A small class-conditioned image diffusion model, trained from scratch.
Model: arch dit, norm rmsnorm, activation gelu, moe soft, num experts 8, patch size [4, 4], layers 10, width 192.
Training: muon at rate 0.0067, batches of 256.
Rows from block 3 of a small class-conditioned image diffusion model, named by matrix and row number. Rows with one number within an expert belong to one neuron, the router's apart. Each number is 128 + 32 x the weight over its row's rms, rounded and kept within 0 to 255. All counts start at 0.
Before each expert's rows are labels from the 100 images, of 14848 (inputs lightly noised), where the router gives the expert most weight on average: "strongest on" is what is common among them. Only what is clearly more common there than usual is listed. The data: retinal OCT scans (Kermany 2017).
# router: slot weights (model.blocks.3.mlp.router.weight, 8x192, trained with AdamW), inputs 0-95
# up: expert up (model.blocks.3.mlp.up, 8x96x192), inputs 0-95
# down: expert down (model.blocks.3.mlp.down, 8x192x96, transposed), outputs 0-95

# expert 6
strongest on: finding: choroidal neovascularization
router.6 [137 121 132 149 126 136  96 164  86 119 102 109 119 143 102 153  42 117 153 168 169 111 155 113 111  77 120 127  95 129  94 210 106  93 104 132 137 121 163 105 112 154 136  98 118 116 166 149 129 126 115 156 145  37 154 156 118 207 130 103 154  63 155 106 110 136 156  14 164 108 117 124 148  98 135 113 143 129 125  93 134 127 143 105 148  71 116 123  91 150  87 115 133 168 129 116]
up.0 [ 83 128 128 128 128 170 128 128 166  99  91 128 128 128 123  62 128 128 128 128  51 128 128 128 128 128 128 128 128 128  88 128 128 128  85 185 151 128 224 128 128 128 128 120 128 128 128 140 128 128 128 128 128 159 128 128 128 195 128 128 128  44 128 128 128 181 128 186 128 193 252 164  49  45 128 128 151 128  95  70 128 128 128 128 128 100 128  63 156 128 231 100 128 102 128 128]
down.0 [128 128 128 224 165 128 128 128 128 128 128 128 128 128 128  73 128 128 128 128  50 128 104 128 128 112 100  64 128 128 128 116 128 128 128 128 128 128 128 128 128 130 128 128 128 201 175 128 128 102 144  45 143 128 177 128 141 128 128 128   0 128 128 128  33 128 128  78  83 128 128 128 128 128 128 128 128 128 153 128 147 142  73 128 128 239 128 128 128 108  35 128 128 128 128 128]
up.1 [128 128 128 128 128 128  78 128 128 141 128 128 128 128 128  57  61 164 128 128 128 128 155 128 128  60 128 128 128 128 128 128 128 128 128 128 179  81 128  71  95 128 128 128 128 128  87 200 128 128 128 128 128  64 128 128 128 128 128 128 128 128 128 128 128 128 128  30 128 128 139 128 128  71 128 128  77  77  65 168 128 128 128 128 154 148 128 128 128 128  75 128 128 204  75 214]
down.1 [ 31 128 151 128 128 173 128 128 128 199 128 128 128 128 128 130 128 128 128 184  48 128 128 128 166 128 128 128 128 158  74 128 128 128  89 128 128 128 128 160 202 128 128  79 128 128 128 128 135 128 128 128 128 128 128  75  65 128 128 147 187 128 128 128 128 128 218 177 128 128 128 128 128 157 128 128 154 128  86 128 128 128 128 128 142 128 128 102 128 128 128 101 128 128 128 128]
up.2 [128 128 128 128 128 128 128 128 128 128 128 128 128 128 128 128 128 146 128 128 128  63 128 128 128 128  67 128 178  64 128 128 128 127 128 102  88 128  83 128 128 128 128  96 128 208 128 128 128 128 128   0 128   0 128 128 128 128 128 128  92 128  95 128 128 128 128 128  50 172 128  72 128 128 128 187 128 177 128 128 128 128 128 128 128 128 128 128  71 128 230 128 128 128 128 150]
down.2 [201 128 128 101 128 128 128 128 128  46  58  91 128 128 128 128 128 128 128 128 128 128 128 128 128 153 146 128 128 128 128  58 128 128 128 128 128 128 128 128 128 128 128 128 128 111 128 128 128 128 212 128 128 105 128 128  32 128 128  89 128 128 128 128 128 128 128  62 203  76 128 128 195 128 128 128  92 128 128 128 128 128  96 128 128 128 103 215 128  80 128 101 128  50 182 128]
up.3 [128  67 100  29 128 194  93 128 197 128 128 151 128 128 165 128 128 151 128 128  58  74  82 128 128  96  97 128 128 128 128 128 128 128 128 210 128 128 128 128 128 128  78 128 128 106 128 128 128 128 128 128 128 128 128 128 126 128 197 128  88 128 128 128 128 128 128 128 128 128 128 128 153 128 128 128 128 128 128 128 128 128 128 145  99 128 128 128   0  73 128 128 128 128  98 128]
down.3 [128 128 154 128 128 128 128  35 128 128 128 128 128 128  94  94 169 128 128 128 128 155 185 128 128 128 128 155 128 128 128 128 128  98 182 128 128 128 128 128 166 128 108 128 128 128 128 128 187 128 128 128 128  97 128 128 191 128 172  77 165 121 128 128 128 128 128 128 128 128 166 128 128  82 207  98 160 128 128 157 128 128 128 103 128  40 128 212 128 209 128 128 128 128 159 128]
up.4 [212 128 128 128 128 128 128 128 128 128 128 128 128 128 128 128 128 128 240 128 128 107 128 128 128 128 128 162  86 128 128 191 107 128 128 128 128 189 128  79 199 128 128 128 128 128 128 128 128 128 128 128 128  89  85 128 128  46 128 255 128 128 128 128 128 128 128 128 128 191 128 128 128 187  55 128  29 128 128  40 160 128 128 128 183 128 128 128 128 128 128 128 128 255 128 128]
down.4 [128 149 128 189 128 128  93 128 128 209 128 128 128  98 128 128 128  97 128 128  77 176 128 128 128 128  57 128  52 128 128 128 128 128 208 128 128 128 128 128 163 128 147 128 128 128 245 128 128  76 119 128  31  65 128 141 128  78 128 128 128 128 128 128 123 128 156  25 128 128 128 128 128 128 168 128 181 128 128 128 128 128 128 128 185 128 128 128  99 128 197 128 128 128 128 128]
up.5 [128 128  92 196 128 128 173 128 128 105 128 128 128 128 128  59 210 128 109 128 128 128 128 128 128 128 128 128  75 187 128 128 156 183 128 164 153 128 128 141 128 128 128 128 161 128 157 163 128 128  66 128  92  68 128 128 128 156 128 128  94 117 128 164 148 128 128 128 128 128 128 128 128 128 128  95  95  71 128 128 128  42 128 128 128 128  78 140 128  88 128 128 112  78 128  83]
down.5 [128 177 128 154 128 128 128 128 128 128 128 128 128 128 147 128  75 128 189 128 149  89 128 128  70 149 128  73 128 128 150 128 128 128 128 149 128 174 128 128 128 128 128  93 128 128 128  85  38 128 128 183 128 174 128 128 211 205 128 128 128 128 128 128 128 128 176 128 104 154 128 128 128 128 187 128 128 128  67 128 128 128 128 128 243 128 128 170 170 128 128 128 128  90 173 128]

# expert 0
strongest on: finding: normal
router.0 [ 99 149 117  79 104  47 153 125 143 161 167 156  98 143 169 136  86 129  99 146  95 139 145 150  97 150  96 104 186 111 168 100 170 145 183 135  81 123  76 135 101 121 148 169 136 192  96 106 110 108  96 128 122 133  71 125 152 120 177 125 126 111 107 105 148 133 115  61  87  68 139 163  92 146 167 112 112 111  79 111 118  89 123 176  98 161  86  99  85 129  71 101 133 134 128 123]
up.0 [182  67 128 216  76 128 128 128 128 128 128 128 128 128 128 128 128 128 128 128 128 128 128 128 128 177 128 140 128 128  82 128 128 128 128 128 128 175 128 128 166 128 190 100 161 128 128 128 193 128 128 255 128 128  63 128 128 128  92 128  10 128 128 128 128 101 169 192 128 128 128 119 128 128 128 128 128 128 128 128 128  32  90 128 128 128 128 128   0 128 128 128  84 128 128 128]
down.0 [248 128 156 128 128 128 128 128 128 128 128 128  79 193 128 128 128 128 128 128 128 128 128 128 128 128  81 128 128 161 128 128 128 128 128 128  99 128 128 128  18 128  92 214 128  64 128 128 128 128  52 128 205 128 128  84 250 128 197 128 128 128 183 128 128 128 115 128  59 128 128 128 128 128 128 128 128 128 128 128 128 128 100 128 179 128 128 128 128 128 128 128 128 128 128 128]
up.1 [ 80 128 128 128 111 128 128 128  94 205 128 128 128 128 128 128 128 128 128 128 147 186 101 128 128 128 156 128 128 128 128 128 128 128 109  81 161 128 128 128 128 128 128 128 128 128 128 128 128 204 128  56 128 128 128 146 128  64 128   5 107 193 128 128  80 128 128 128 128 128 128 128 105 215 128 200 128 128 128 128 158 226 100 128 128 128 170 121 128 128  91 102 128  32 128 128]
down.1 [ 70 128 128 128 128 128 128 128 128 128 197 169 128 183 128 159 128 128 128 128 128 128 128 128 128 128 128 128 128 128  99 128 103 128 143 128 128  72 128 128 154 128 128 128 128 128 128 155 107 128 128 128 128 128 225 175  70 128 128 128 128 163 128 128 152 128 128 180 234 128 128 128 128 204 128 170 128 179 128 128 128 171 128 158 128 197 128 128 180  89 161 128 128 165 128 128]
up.2 [128 128 128 157 128 128  98 128 255  61 128 128 123 128 128 128 124 128 129 165 128 128 128 128 128 136 128 128 128  37 159 128 128 128 164 128 151 128 128 128  89 103 128 128  60 128 128 128 117 128 128  55 128 101 213 128  54 128  84 128 128 128 128  83 128 128 128 128 128 101 128 185 161 198 128 128 128 128 128 128 128  61 108 128  90 128 174 128 128 128 173 128 128  74 101 191]
down.2 [128 128 128 128 128 166 128 128  73 218 128 128 128 128 128 128 164 128 128 128 128 102  77 160 128 179 128 219 128 128 128 128 128 128 128 145 128 128 128 128 128 128 133 128 141 128 128  50 128 128 128   0 128 128 128 128 128 128 128 128 128 128 128 128 128 128 128 128 128 128 128 128 128 165 218 128  81 128 128 128 128 128 128  79 128 128 128  69 128 128 128 128 128 252 128 128]
up.3 [128 111 128  80 128 128  99 109 236 227 128 128 128 145 128 128 128 128 128 107  59 158 157 128 100 128 128 128 128 144 128  65 128 128 104  63 128 128 128  81 128 128 128 128 128 128 128 128 171 128 128 128 145 128 153 150 128 128 128 128 101 128 128 158 128 128 128 128 128 128  35 128 186 191 128 128  95 128 128 209 128 128 200 142 128 128 192 128 128 128 128  38 158 128 128 160]
down.3 [128 128 105 128 128  39 157  63  99 128 181 128 128 128 148 128 128 128 128 128 128 182 128 128 154 138 128 128  40 192  97 128 168 106 128 131 128 160 128 128 128 128 146 128 128 128 128 179 128 128 128 128 128 128 128  98 128 147 128 128  71 170 128 128 128 128 128 128 128 128 232 128 128 128 191 128 128 128 128 151 128 128 128 128 149 128 155 128 121 128 128 104 128  28 153 119]
up.4 [128 128 128 128 170 145 128 128 128 145 128 128 155 128 128 128  70 128  54 128 128 128 186 128 128 128 128 128 128 128 128 128  56 128 128 128  75 128 128 128 128 128 128  96 108 128 128 105 201 128  70 128 203   5 128 128 128  15 168 128 112 174 169 128  67 128 128 159 128 128 128 128 128 128 162 128 128 128 128 128  81  61 128 128 101 128 128 128   6 128 128 128 128 128 103 128]
down.4 [229  78 128 128 128 128 128 197 128 128  66 128 128 128 128 128 128 128 124 128 205 128 110 128 128  52 128 128 128 128 128  82 128 102 128 128 128 128 128 143 128 128 108  51 128 128  59 203 128 128 128 218  65 158 128 180 128   3 206 248 128  89 128 128 177 128 149 152 187 184 128 128 128 128 128 128 128 128 128  90 128 128 171 128 128  69 128 128 128   5 128 128 128  94 123 128]
up.5 [ 82 128 128 128 128  74 128 128 128  53 128 128 128 128 128 128  36 128 128 128 160 128 128 128 128 255 128 128 201 128 128 128 146 128 128 128 128 128 128 169 128 106 128 128 158 128 128 128 128 128 128 128 128 128 128  79  93  45  71 128  52 128 128 128 105 128 128 128 180 128 214 128 128 128 214 128 128 128 169 128 128 128 128 128 128 128 128 128 128  75 128 128 128 128 128 128]
down.5 [128 128 128 151 128  80 128 128  91 128 105 128 108 128 128 111 214 128 128 128 128 148 128 148 128 245 128 128 219 128 128 128 128 128  63 128 128 128 128 128 128 107 128 148 146 128 128 170 128 128 163 128 128 128 128 100 128 103 128 128  38 128 128 128 128 128 128 128  41 128 128 203 128 128 128 161  69 128 128 128 128 177 164 128 128 128 128 128 128 150 128 128 128 167 128 128]

# expert 5
strongest on: finding: diabetic macular edema
router.5 [ 69 155 117 136 110  94 166 101 160 189 157 149 133 100 137  97  94 142 107 162 155 151  96 123 146 166 121 102 172 124 148  89 166 138 151 108  98 127  88 157 100 108 131 165 128 138 141  84  92 188 207 152 115 124 149 146  90 188 190 160  29 159 114 168 160 101  97 185 149 131 143 143 115 172 151  99 163 127 143 137  92 127  96 135 119 165  58 112 177 152 168  97 108  54 129 123]
up.21 [128 128 128 255 128 128 128 128 128 177 128 128 128 128 128 183 128 128 128 128 128 193 190 128 128 128 128 128 128 128 128 240 128 128 128 128 128  55 128 128  81 128  90 128 128 128 128 128 128 128 128 128 128 128 128 128 128 128 128  96 128 128 128  97 128 128 128 128 128 128  68  86 128  25 128 128  72 128 128  81 128 128 128 128  28 128 128 128 128 128  90 174 128 128 128 128]
down.21 [128 128  89 128 128 128 128 128 114 163 128 128 128 128 128 128 128 128 128 128 102 145 128 128 177 215 128 128 128 177 128 203 128 128 164 128 128 128 128 128 128 128 128 128 177 209  38 128 128 128  95 128 128  78 128 128 128 186 128  71 128 128 128 128 128 128  73 128 128 128 128 128 174 208 128 128 167 170 128 128  61 152 128 128 107  66 128 152  97  59  19 106 128 128 128 128]
up.22 [ 19 128 128 126 128  95 128 128  89 128 128 128 128 128 156 210 223 114 128 128 128 168 128  98 128 128  85 162 128 128 128 128 128 128 128 128 128 128 128 128 128 128 128 128 128 128 128 128 128 128 128 146 128 103 181 128 128 128 128 128 128 128 128 128 128  84 128 128 128 128 128 128 108 128 128 128 128 181 128 128 128 128 128 128  43 150 128 128 197 210   0 128 128 128 162 128]
down.22 [128  74 128 128  92 154 128 128 238 204 178 200  99  38 128 128  10 128 128 128 172 128 180 128 128 102 170 128 128  98 128 128 148 128 128 128 128 103 128 128 161 128  90  92 128 128 128 184 128 195 128 187 128 128 128 128 128 128 128 128 128 128 128 128 128 128 128 128 128 128 128 128 128 128 128 128 128 128 128 128 103 128 166 128 107 128 128 128 128 103 251 128 128 128 128 128]
up.23 [128 128 128 128 216 128 128 128  90 128 128 128 128 128 128 128 208 128 128 128 128 128 128 128 128 128 128 128 128 128 128 195 185   2 128 128 128  77 128  83 128 181 128 128 225 128 128 128 128 128 128 128 128 128 128  67 128 128 128 212 128 128 128 128 204 128 128 128 128 188 128 128 128 128 128  67  94 128 128 128 128 128 128  67 128 128 203 128  77 128 128 128 128 182 128 128]
down.23 [128 173 128 128 128 128 128 128  93 128 128 128 128  57 128 128 173 128 128 128 128 128 128 128 128 128 153 128 194 190 128 128 154 128 161  66 128 128 128 128 128 128 128 128 128 128  90 128 128 128 128 252 128 128 128 162 128  58 128 181 196  76 128 128 156 128 128 128 128 128 179 128 217 220 128 128 128 128 162 128 128 128 128 128 138 128  78 128  51 128 128 128 128 128 143 128]
up.24 [128 171 128 128 128 128 128 128  82  23 128 128 128  84 154 128 128 108 128 128 119 144 158 128 128 128 128 128  95 170 128 128 128 128  92 128 128 128 150 128 128 128 128 128 139 128 128 128 128 128 128  64 194  63 128 128 128  63 128  75  60  90  93 128 144 128 128 128 255 128 128 102 128 190 177 128  71 128 169 128 128 128  96  83 128  98 142 157 183 128 241 128 128 128 128 128]
down.24 [128 101 128 128 175 128 128 128 128 130 128 128 128  68 128 128 128 128 128 128 128 128 128 128 158 128 169 128  66 128 128 128 159 128 190 184 128 128 128 145 128 149 128 128 145 101 128 128 128 128 128  83 118 128 128 173 128   0  70 128 128 101 128 144 128 128 128 104  36 128 128 113 128 187 107 128 163 128 128 128 128 160 128 128 128  88  96 128  83 111  49 139 128 128  69 128]
up.25 [128  87 128 128 128 128 128 128  62 128 128 128 128 128 128 128 128 128 128 128 128 128  97 128 180 128  63  90 128 187 128 128 128 128 128 128 128 128  70 128 173 128 164 128 165 128 128 128 128 128 128 128 128  45 128 128 128 128 128 128 128  68 128 128 193 128 128 100 128 128 128 128  91 128 128 128 128 128 128 178 128 128 128 128 196  51 128 255 128 128 120 195 128 160 128 128]
down.25 [128  84 128 128 128 128 128 235 128 184 128  95 128 128 156 182  98 128 128 145 166  95  83 128 128 128 128 107 128 128 166 111 128 128 159  95 128 128 128 128 181 128 128  75  75 128 128 128 128 128 128 128 128 196 128 128 128 128 128 128 128 142 128 128 128 128 128 255 182 172 128 128 128  79 128 128 128 128 128  92 128 128 128 128 128   0 128 156 128 128 128 128 128 128  87 128]
up.26 [128 128  99 128 128 128 128 144 191  68  64 163 128 128 128 133 128 162 128 128 128 123 128 128 128 128 172 128 128 133 128 128 128 128 156 128 128 128 128 183 128 160 180 128 128 213 128 128 128 128 128  88 159 128  74  69 128 128  40 128 128 128 128 128 104 180 128 128 128 128  18 187 128 168 128 192  46 128 128 186  37 128 177 128 161 128  65 128 128 128 128 109 104 128 128 128]
down.26 [ 75 128 128 128  91  31 128 128 128 100 169 128 115 128 128 106  96 128  73 128  72 128 128 128 128 128 241 128 128 201 128 128 128 128 128 128 128  72 128 128 185 128 128  34 128  57 128 128 128 128 128 128 128 128 128 128 226  63 128 128 128 128 128 128 128 128 128 130 128 101 128 128  81 128 128 170 128 128 128 170 128  43  92 128  64 128 128 225 128 128 128 128 128 128 128 128]

# expert 7
strongest on: finding: diabetic macular edema
router.7 [ 92 114 134 140 127 113 127 102 142 128 151 133  87 121 131 115  99 126 133 120 114 133  98 147 121 158 138 115 152  62 167 117 163 200 134 123 103 151  83 143 142 133 140 162 130 120  72 124 101 110 190 112 139 172 106 107  81  94 216 149  95 127 109 103 177 108 110  74  85  88 107 140  74 137 133 132 117 160 142 160 125  49 124 176 100 159 100  44 124 118 108  99 118 116 113 112]
up.21 [128 128 128 128 128  95 128 128 128 128  93 128 128 128  92 128 173 128 128 165  74 128 128 128 128 128  80 128 128 185 128 128 128 128 124 128 128 128 128 128 128 128 128  50  91  72 128 128 128 128 128 237 128 128 128 128   0 128 128  69 128 149 128 134 128 128  85 128 128 146 128 128 189 150 128 128 128 128 128  46 128 128 128 128 128 128 128 148 128 128 128 128 128  96 128 128]
down.21 [ 83 128 166 160 144  91  78 128 128  54 128 128 128 128 128 128  57 174 128 128 128 128 100 128 128 128  70 128 171 128 128 179 128 114 128 128 128 128 128 128  93 128 128 128 128  75 128 128  56 165 128 128 128  42 128 138 126 184 128 167 128 128 128 128 128 128 128 128 128 128 128 128 128  91 171 100 128 111  91 148 128 128 149  63 255 128 128 128 128  98 128  78 128 128 128 128]
up.22 [128 128 128 128  62 128 128 128 128  76 128 128  77 128 103 128 128 128 128  85 128 216 128 128 128  65 128 128 128 128 128 128 128 128 128 128 128 114 128 128 200 128 128 128 128 128 128 160 128 214 189 128 128 128 128 128 174 182 128  87 128 128 128 128 128 223 128 128 128 128 128 128 128 128  63 128 128 128 166 128 128  75 128 128 128 128 251 128  89 128 128  46 128 116 180 104]
down.22 [128 194 128 128 128 128 128 128 128 128 128  70 128 128 128 128 128 128 128 128 128 128 128 128 128 128 128 128  75 128 184 233 128 128 128 128 128 128 128 128 243 128 115  95 128 129  76 215 128 232 128 128 128 128 128 189 185 128 178 198 192 128 128 128 128 128 128 128 128 128 128  62 128  84 128  81 128  96  73 128 128  33 128 128 128 101 128 128 203 128 183 128 128 128 195 150]
up.23 [128 128 128 128 128 200 150 128 128 128 128 128 139 128 170 128 128 128 128 111 153 128 177 128 101 186  99 128 145 128 128 128 128  36 128 128 128 128 126 165  83 128 128 114 128 189 128 128 128 128 128 158 128 128 128  35 128  64 128  79 128 128 128 148  95 128 192 128  54 179 128 128 128 128 128  34 178 145  61 128 128 128 128  95 152 128 128  56 128 128 128 219 128 128 239 128]
down.23 [128 128 128 128 104 128 128 128 128 128 181 128  83 128 128 128 128  90 128 126 128 169 128 128 128 248 128 128 128 128  86 128 128 207 128 128 128 122 128 128 128 128 128 128 128 128 128 179 128 147 128 176 128  62 128 195 128 128 128 128 135 158 128 128 128 128 128 128 128 128 128 128 128 108 217 128 128 128 128 128 128  93 128 128 128 128 128 102 128 236 128 156 118  89 181 128]
up.24 [128 128 128 190 128 128 128 128 128 222 128  83 170 128 128 128 187 128 128 128 241 156 128 128 128 128 128 128 128 128  95 128 128 128 181 128 128 128 128  64 128 128 128 128 205 128 211 128 255  96  87 180 128 128 128 128 128 128 128 206 128 128 128 101  65 128 128 128 179 128  23 128 128 128 128 128 128  57 170 128 128 128 128  56 128  92 128 128 128 128 128 128 101  87 128 128]
down.24 [128 128 128 128 128 128 128 128 128 210 128 128 178 128 128 128 128 128 128 128  75 128  95 128 115 164 128 128 128 170 128 200  95 171 128 128 128 128 128 128 128 128 128 128  94 128  33 128 209  56  61 128 128 128 128 128 128 180 128 128  65 128  95 128 178 128 128 128 128 128 128 128 128 128 128 128 128 165 128 128 128 151 128 195 128  39 128 128  66 193 128  82 128 128 128  71]
up.25 [128 128 128 153 128 128 128 128 128 128 167 128 128 128  88 171 128 128 128 128 128 128 128 128 128 128 128 128 128 128 160  39 128 239 128 128 128 128 128 128 128 128 128 128 128 128  49 128 161 212 255 128 128 189 128  77 128 128 128 128 128 128 166 128 128 128 147 128 128 128 128 128 128 128 128 128 128 128 128 128 128 128 128 128 128 128  70  37 128 128  81 128 128 128 128 189]
down.25 [128 181 128 128 128 128  51 128 128 128 128 128 150 128 128 128   5 128 128 128 128 128 128  90 128 128 163 128 128 128 158  27 128 128  68 128 128  57 128 128 128 128 128 128 128 128 105 128 162 241 214 128 128 128 128 128 128 128 128 128 128 128 128 128 128 128 128 186 115 128  93 128  73 126 128 108 128 128 128 128  70 128 128 128 202 128 111  62 128 128 107 128 128 128 128 128]
up.26 [191 128 128 128 128 128 128 176 128 128 128 128 128 128 128 128 128  99  96 128 128 163 128 128 128 128 128 147 128 128 128 128 128 128 216 128 128 128 128 128 128 128 172 128 128 128 128 128 128 128 128 128  28 128  83 128 128 128 128 128   9 128 128 128 128 128 128 128 128 161  82 128 175  43 182 128 128 128 125 128 128 175 128 210 128 128 128 160 198 128 128 128 128  87 128 128]
down.26 [206 128 128 128 128 128 128 128 128 128 128  94 128 128 128 128 128 128 128  89 128 128  68 128 128 128 128 128 106 245 133 128 128 128 128 128 128  96 128 128 128 128 128 128 128 128 128 143 128 128 128 128 196 203 128 128 132 128 128 128  58 128 128 128  76 128 193 128 128 128 128 128 128 128 128 128 128 128 128 128 128  67 128 128 128 128 128 128  41 177 128 128 128 128 128 128]

# expert 4
strongest on: finding: choroidal neovascularization; finding: diabetic macular edema
router.4 [  9 158 114 103 123  73 141 125 178 124 156 148 134 136 125 111 107 135  96 122 129 132 118 107 108 175 123 118 168 115 146  99 154 132 126  94 124 130 122 118 120 108 150 157 113 150  99 138 109 202 147 119 119 145 122 118  54 136 191 167  99 138 129 116 129  95 112 179 119 130 132 141 106 139 149 110 120 122 135 118 113 146 132 123 121 173  81 146 175 137  97 112 157  94 160 148]
up.21 [236 128 128 189 128 128  96 128 128  38 128 171 128 128 128 128 104 128 128 149  74 128 128 128 197 186 128 128 128  68 128 128 128 173 128 128 128 128 128 159 128 128 128 128 128 128 128 128 128 128  43 128 128 128 128 128 205 128 128 181  98 128 128 167 172 128 128  67  41 154 128 128 128 128 128 147 128 128 164 128 128 128 128 128  67 153  87  99  86 128 128 128 128 159 128 153]
down.21 [224 128 136 128 128 128 179 128 128 128 120 128 128 128 128 128 171 128 128 128 128 128 189 128 158 183 128 128 128 183  25 128 128 128 128 110 128 128 171 128 128 128 128 128 103 128 128 128 167  90   0 128 128 161 128 128 182 128 128 128 128 128 128 128 128 106 128 128 128 128 128 128  77 128 128 128  69 128 128 128 128 103 128 191 204 128 128 128 128 128 128 111 128 128 128 128]
up.22 [128 128  91 128 128 165 128 154 128 142  91 105 180 128 128 128  18 128 123 128 177 128 158 172 128 128 128 123 128 110 128 128 128 128 128 128 128 128 128 128 128 128 128  92 128 128 128 128 128 128 128  38 128 128 128 128  78  80 103 128  92 128 128 128 150 148 149 128  95 166 128 128 205 128 128 128  70 128 128 128 128 128 128 205  95  72 128 128  79 128  86 128 168   0 128 128]
down.22 [128 128 128 128 107 153 154 225 172 150 128 128 128 128 155 128  78 128 128 128 115 128 128 128 128 128 128 187 128 128 128 128 128  78 115 128 115 128 128 128 145 128 128 128 128 128  79 128 165 197  75 255 115 120 128 128 176 176 128 119 207 128 128 135 128 128 128 128 128 128 128 128  78 128 128 128 128 128 108 128  90 128 128 128 128 128 128 128 208 128  32 160 128 128 168 128]
up.23 [128 128 128 218 128 128 128 128 128  57 128 128 128 128 168 128 184 128 128 128 128 128 128 128 128 128 128 128 128 128 128 128 128 154 128 128 128 128 128 128 128 128 128 128 128  59 128 128  71  20 194 128 128 128 128 128 128 128 248  77 128 128  85 128 128 128 128 128 128 128 128 128 128 128 128 128 128 128 128 128 128 128 125  50 128 186 128 128 128 128 201 128 128 128 173 128]
down.23 [ 86 128 128 105 128 128 128 200 173 128 128 128 101 128 128 128  84 128 128 128 128 128 128 128 128 128 128 128 128 128 128  66 128 128 128 128 128 128 128 121 128 128 128 128 128 128 128 128 128 119 128 172 202 128 128 128 128  80 128 158 228 128 128 128 128 128 128 128 128 128 188 128 128 225 128 128 178 128 128 128  53 130 128 128 128 128 128 133  51 128  15 128 128 128 128  93]
up.24 [128  44 128 128 128 128 128 128 128 128 128 128 128 128 128 199 128  65 128 128 128 128 161 165 128 147 128 128 128 128  39 128 128  84 128 128 154 128 128  92 128 128 128  41 128 128 189 128 197 128 128 128 128  76 192 210 128 128 128  52 239 128 128  50 128 128 128 200 128 171 128 128 128 111 128 128 128 128 123 128 128 128 128 128 128  67 199  43 128 128 128 128 128 128 128 128]
down.24 [128 128 128  56 128  72  93 128 128 128 131  51 128 128 128 128 230  42 127 128 128 114 128 128   0 128 128 128 128 128 152 128 128  67  57 128 128 128 128 128 128 128 128 128 128 128 128 128 128 128 128 150 128 128 165 128 190 197 190 128 128 128 150 128 198 165 128 128 128 128 128 128 128 128 128 168  89 128 128 128 128 128 161 128  74 128  62 158 128 128 215 128 128 152 128 101]
up.25 [128 128 128 128 128 192 128 184 128 128 128 101 128 128 128 197 128  88 128 128 128 128 128 128 128 128  97 128  95  25 128 127 128 128 128 113 128 128 128 128 128 128 217 128 128 135 128 128 179 180 128 112 211 128 128 153 234 128 128  80 142 109 128 128 128 128 128 214 128 128  83 128 128 128 128 109 128 128 128 128  82 128  84 128 137  61 128 128 199 128 160 128 128 128  68 234]
down.25 [128 114 128 128 128 128 128 128 128 128  83 103 128 128 128 128 128 128 128 128 128 128 128 128 128 128 128 128  55 124 128 128  92 128 128 143 128  74 128 128 128 128 128 128 149 110 128 166 128 255 128 104  71 167 128 128 195 111  98 128 128 128 128 158 128 128 128  21 128 128 128 128 128 151 195 179 128 128 164 128 128 128 207 128 128  25 128 128 128 128 101 128 128 128  96 128]
up.26 [141 128 153 128 128 128 128 116 128 128 128 128 128 128 172 128 128  92 128 128 128 128 128 157  69   0 198 128 107 128 128 128 178 128 128 128 128 117 128 128 128 128 128 128 128 128 224 128 128  84 211 128 128 128 128 128  85 185 128 128 128 128 161  81 128 128 128 128 128 128 111 128 128 128 128 128 128  84 128 128 128 204 128 128 128 128 128 128 128 188 128  73 128 187 128 128]
down.26 [128 128 128 128 128 128 128 128 128 217 163 211 128  96 128 180 128 128 128 128 103 128  93 128 128  32 106 128 128 128 128 168 128 128 128 128 128 111 128 128 167 128 128 128 128 128 128 128 128 128 128 128 128 160 128 164  60 128 207 128 128  77 158 128 128 128 128 199 106 123 103 150  86 128 156 128 128 128 174 151 128 128  71 128 128  31 102 216 128 128 128 121 128  74 128 120]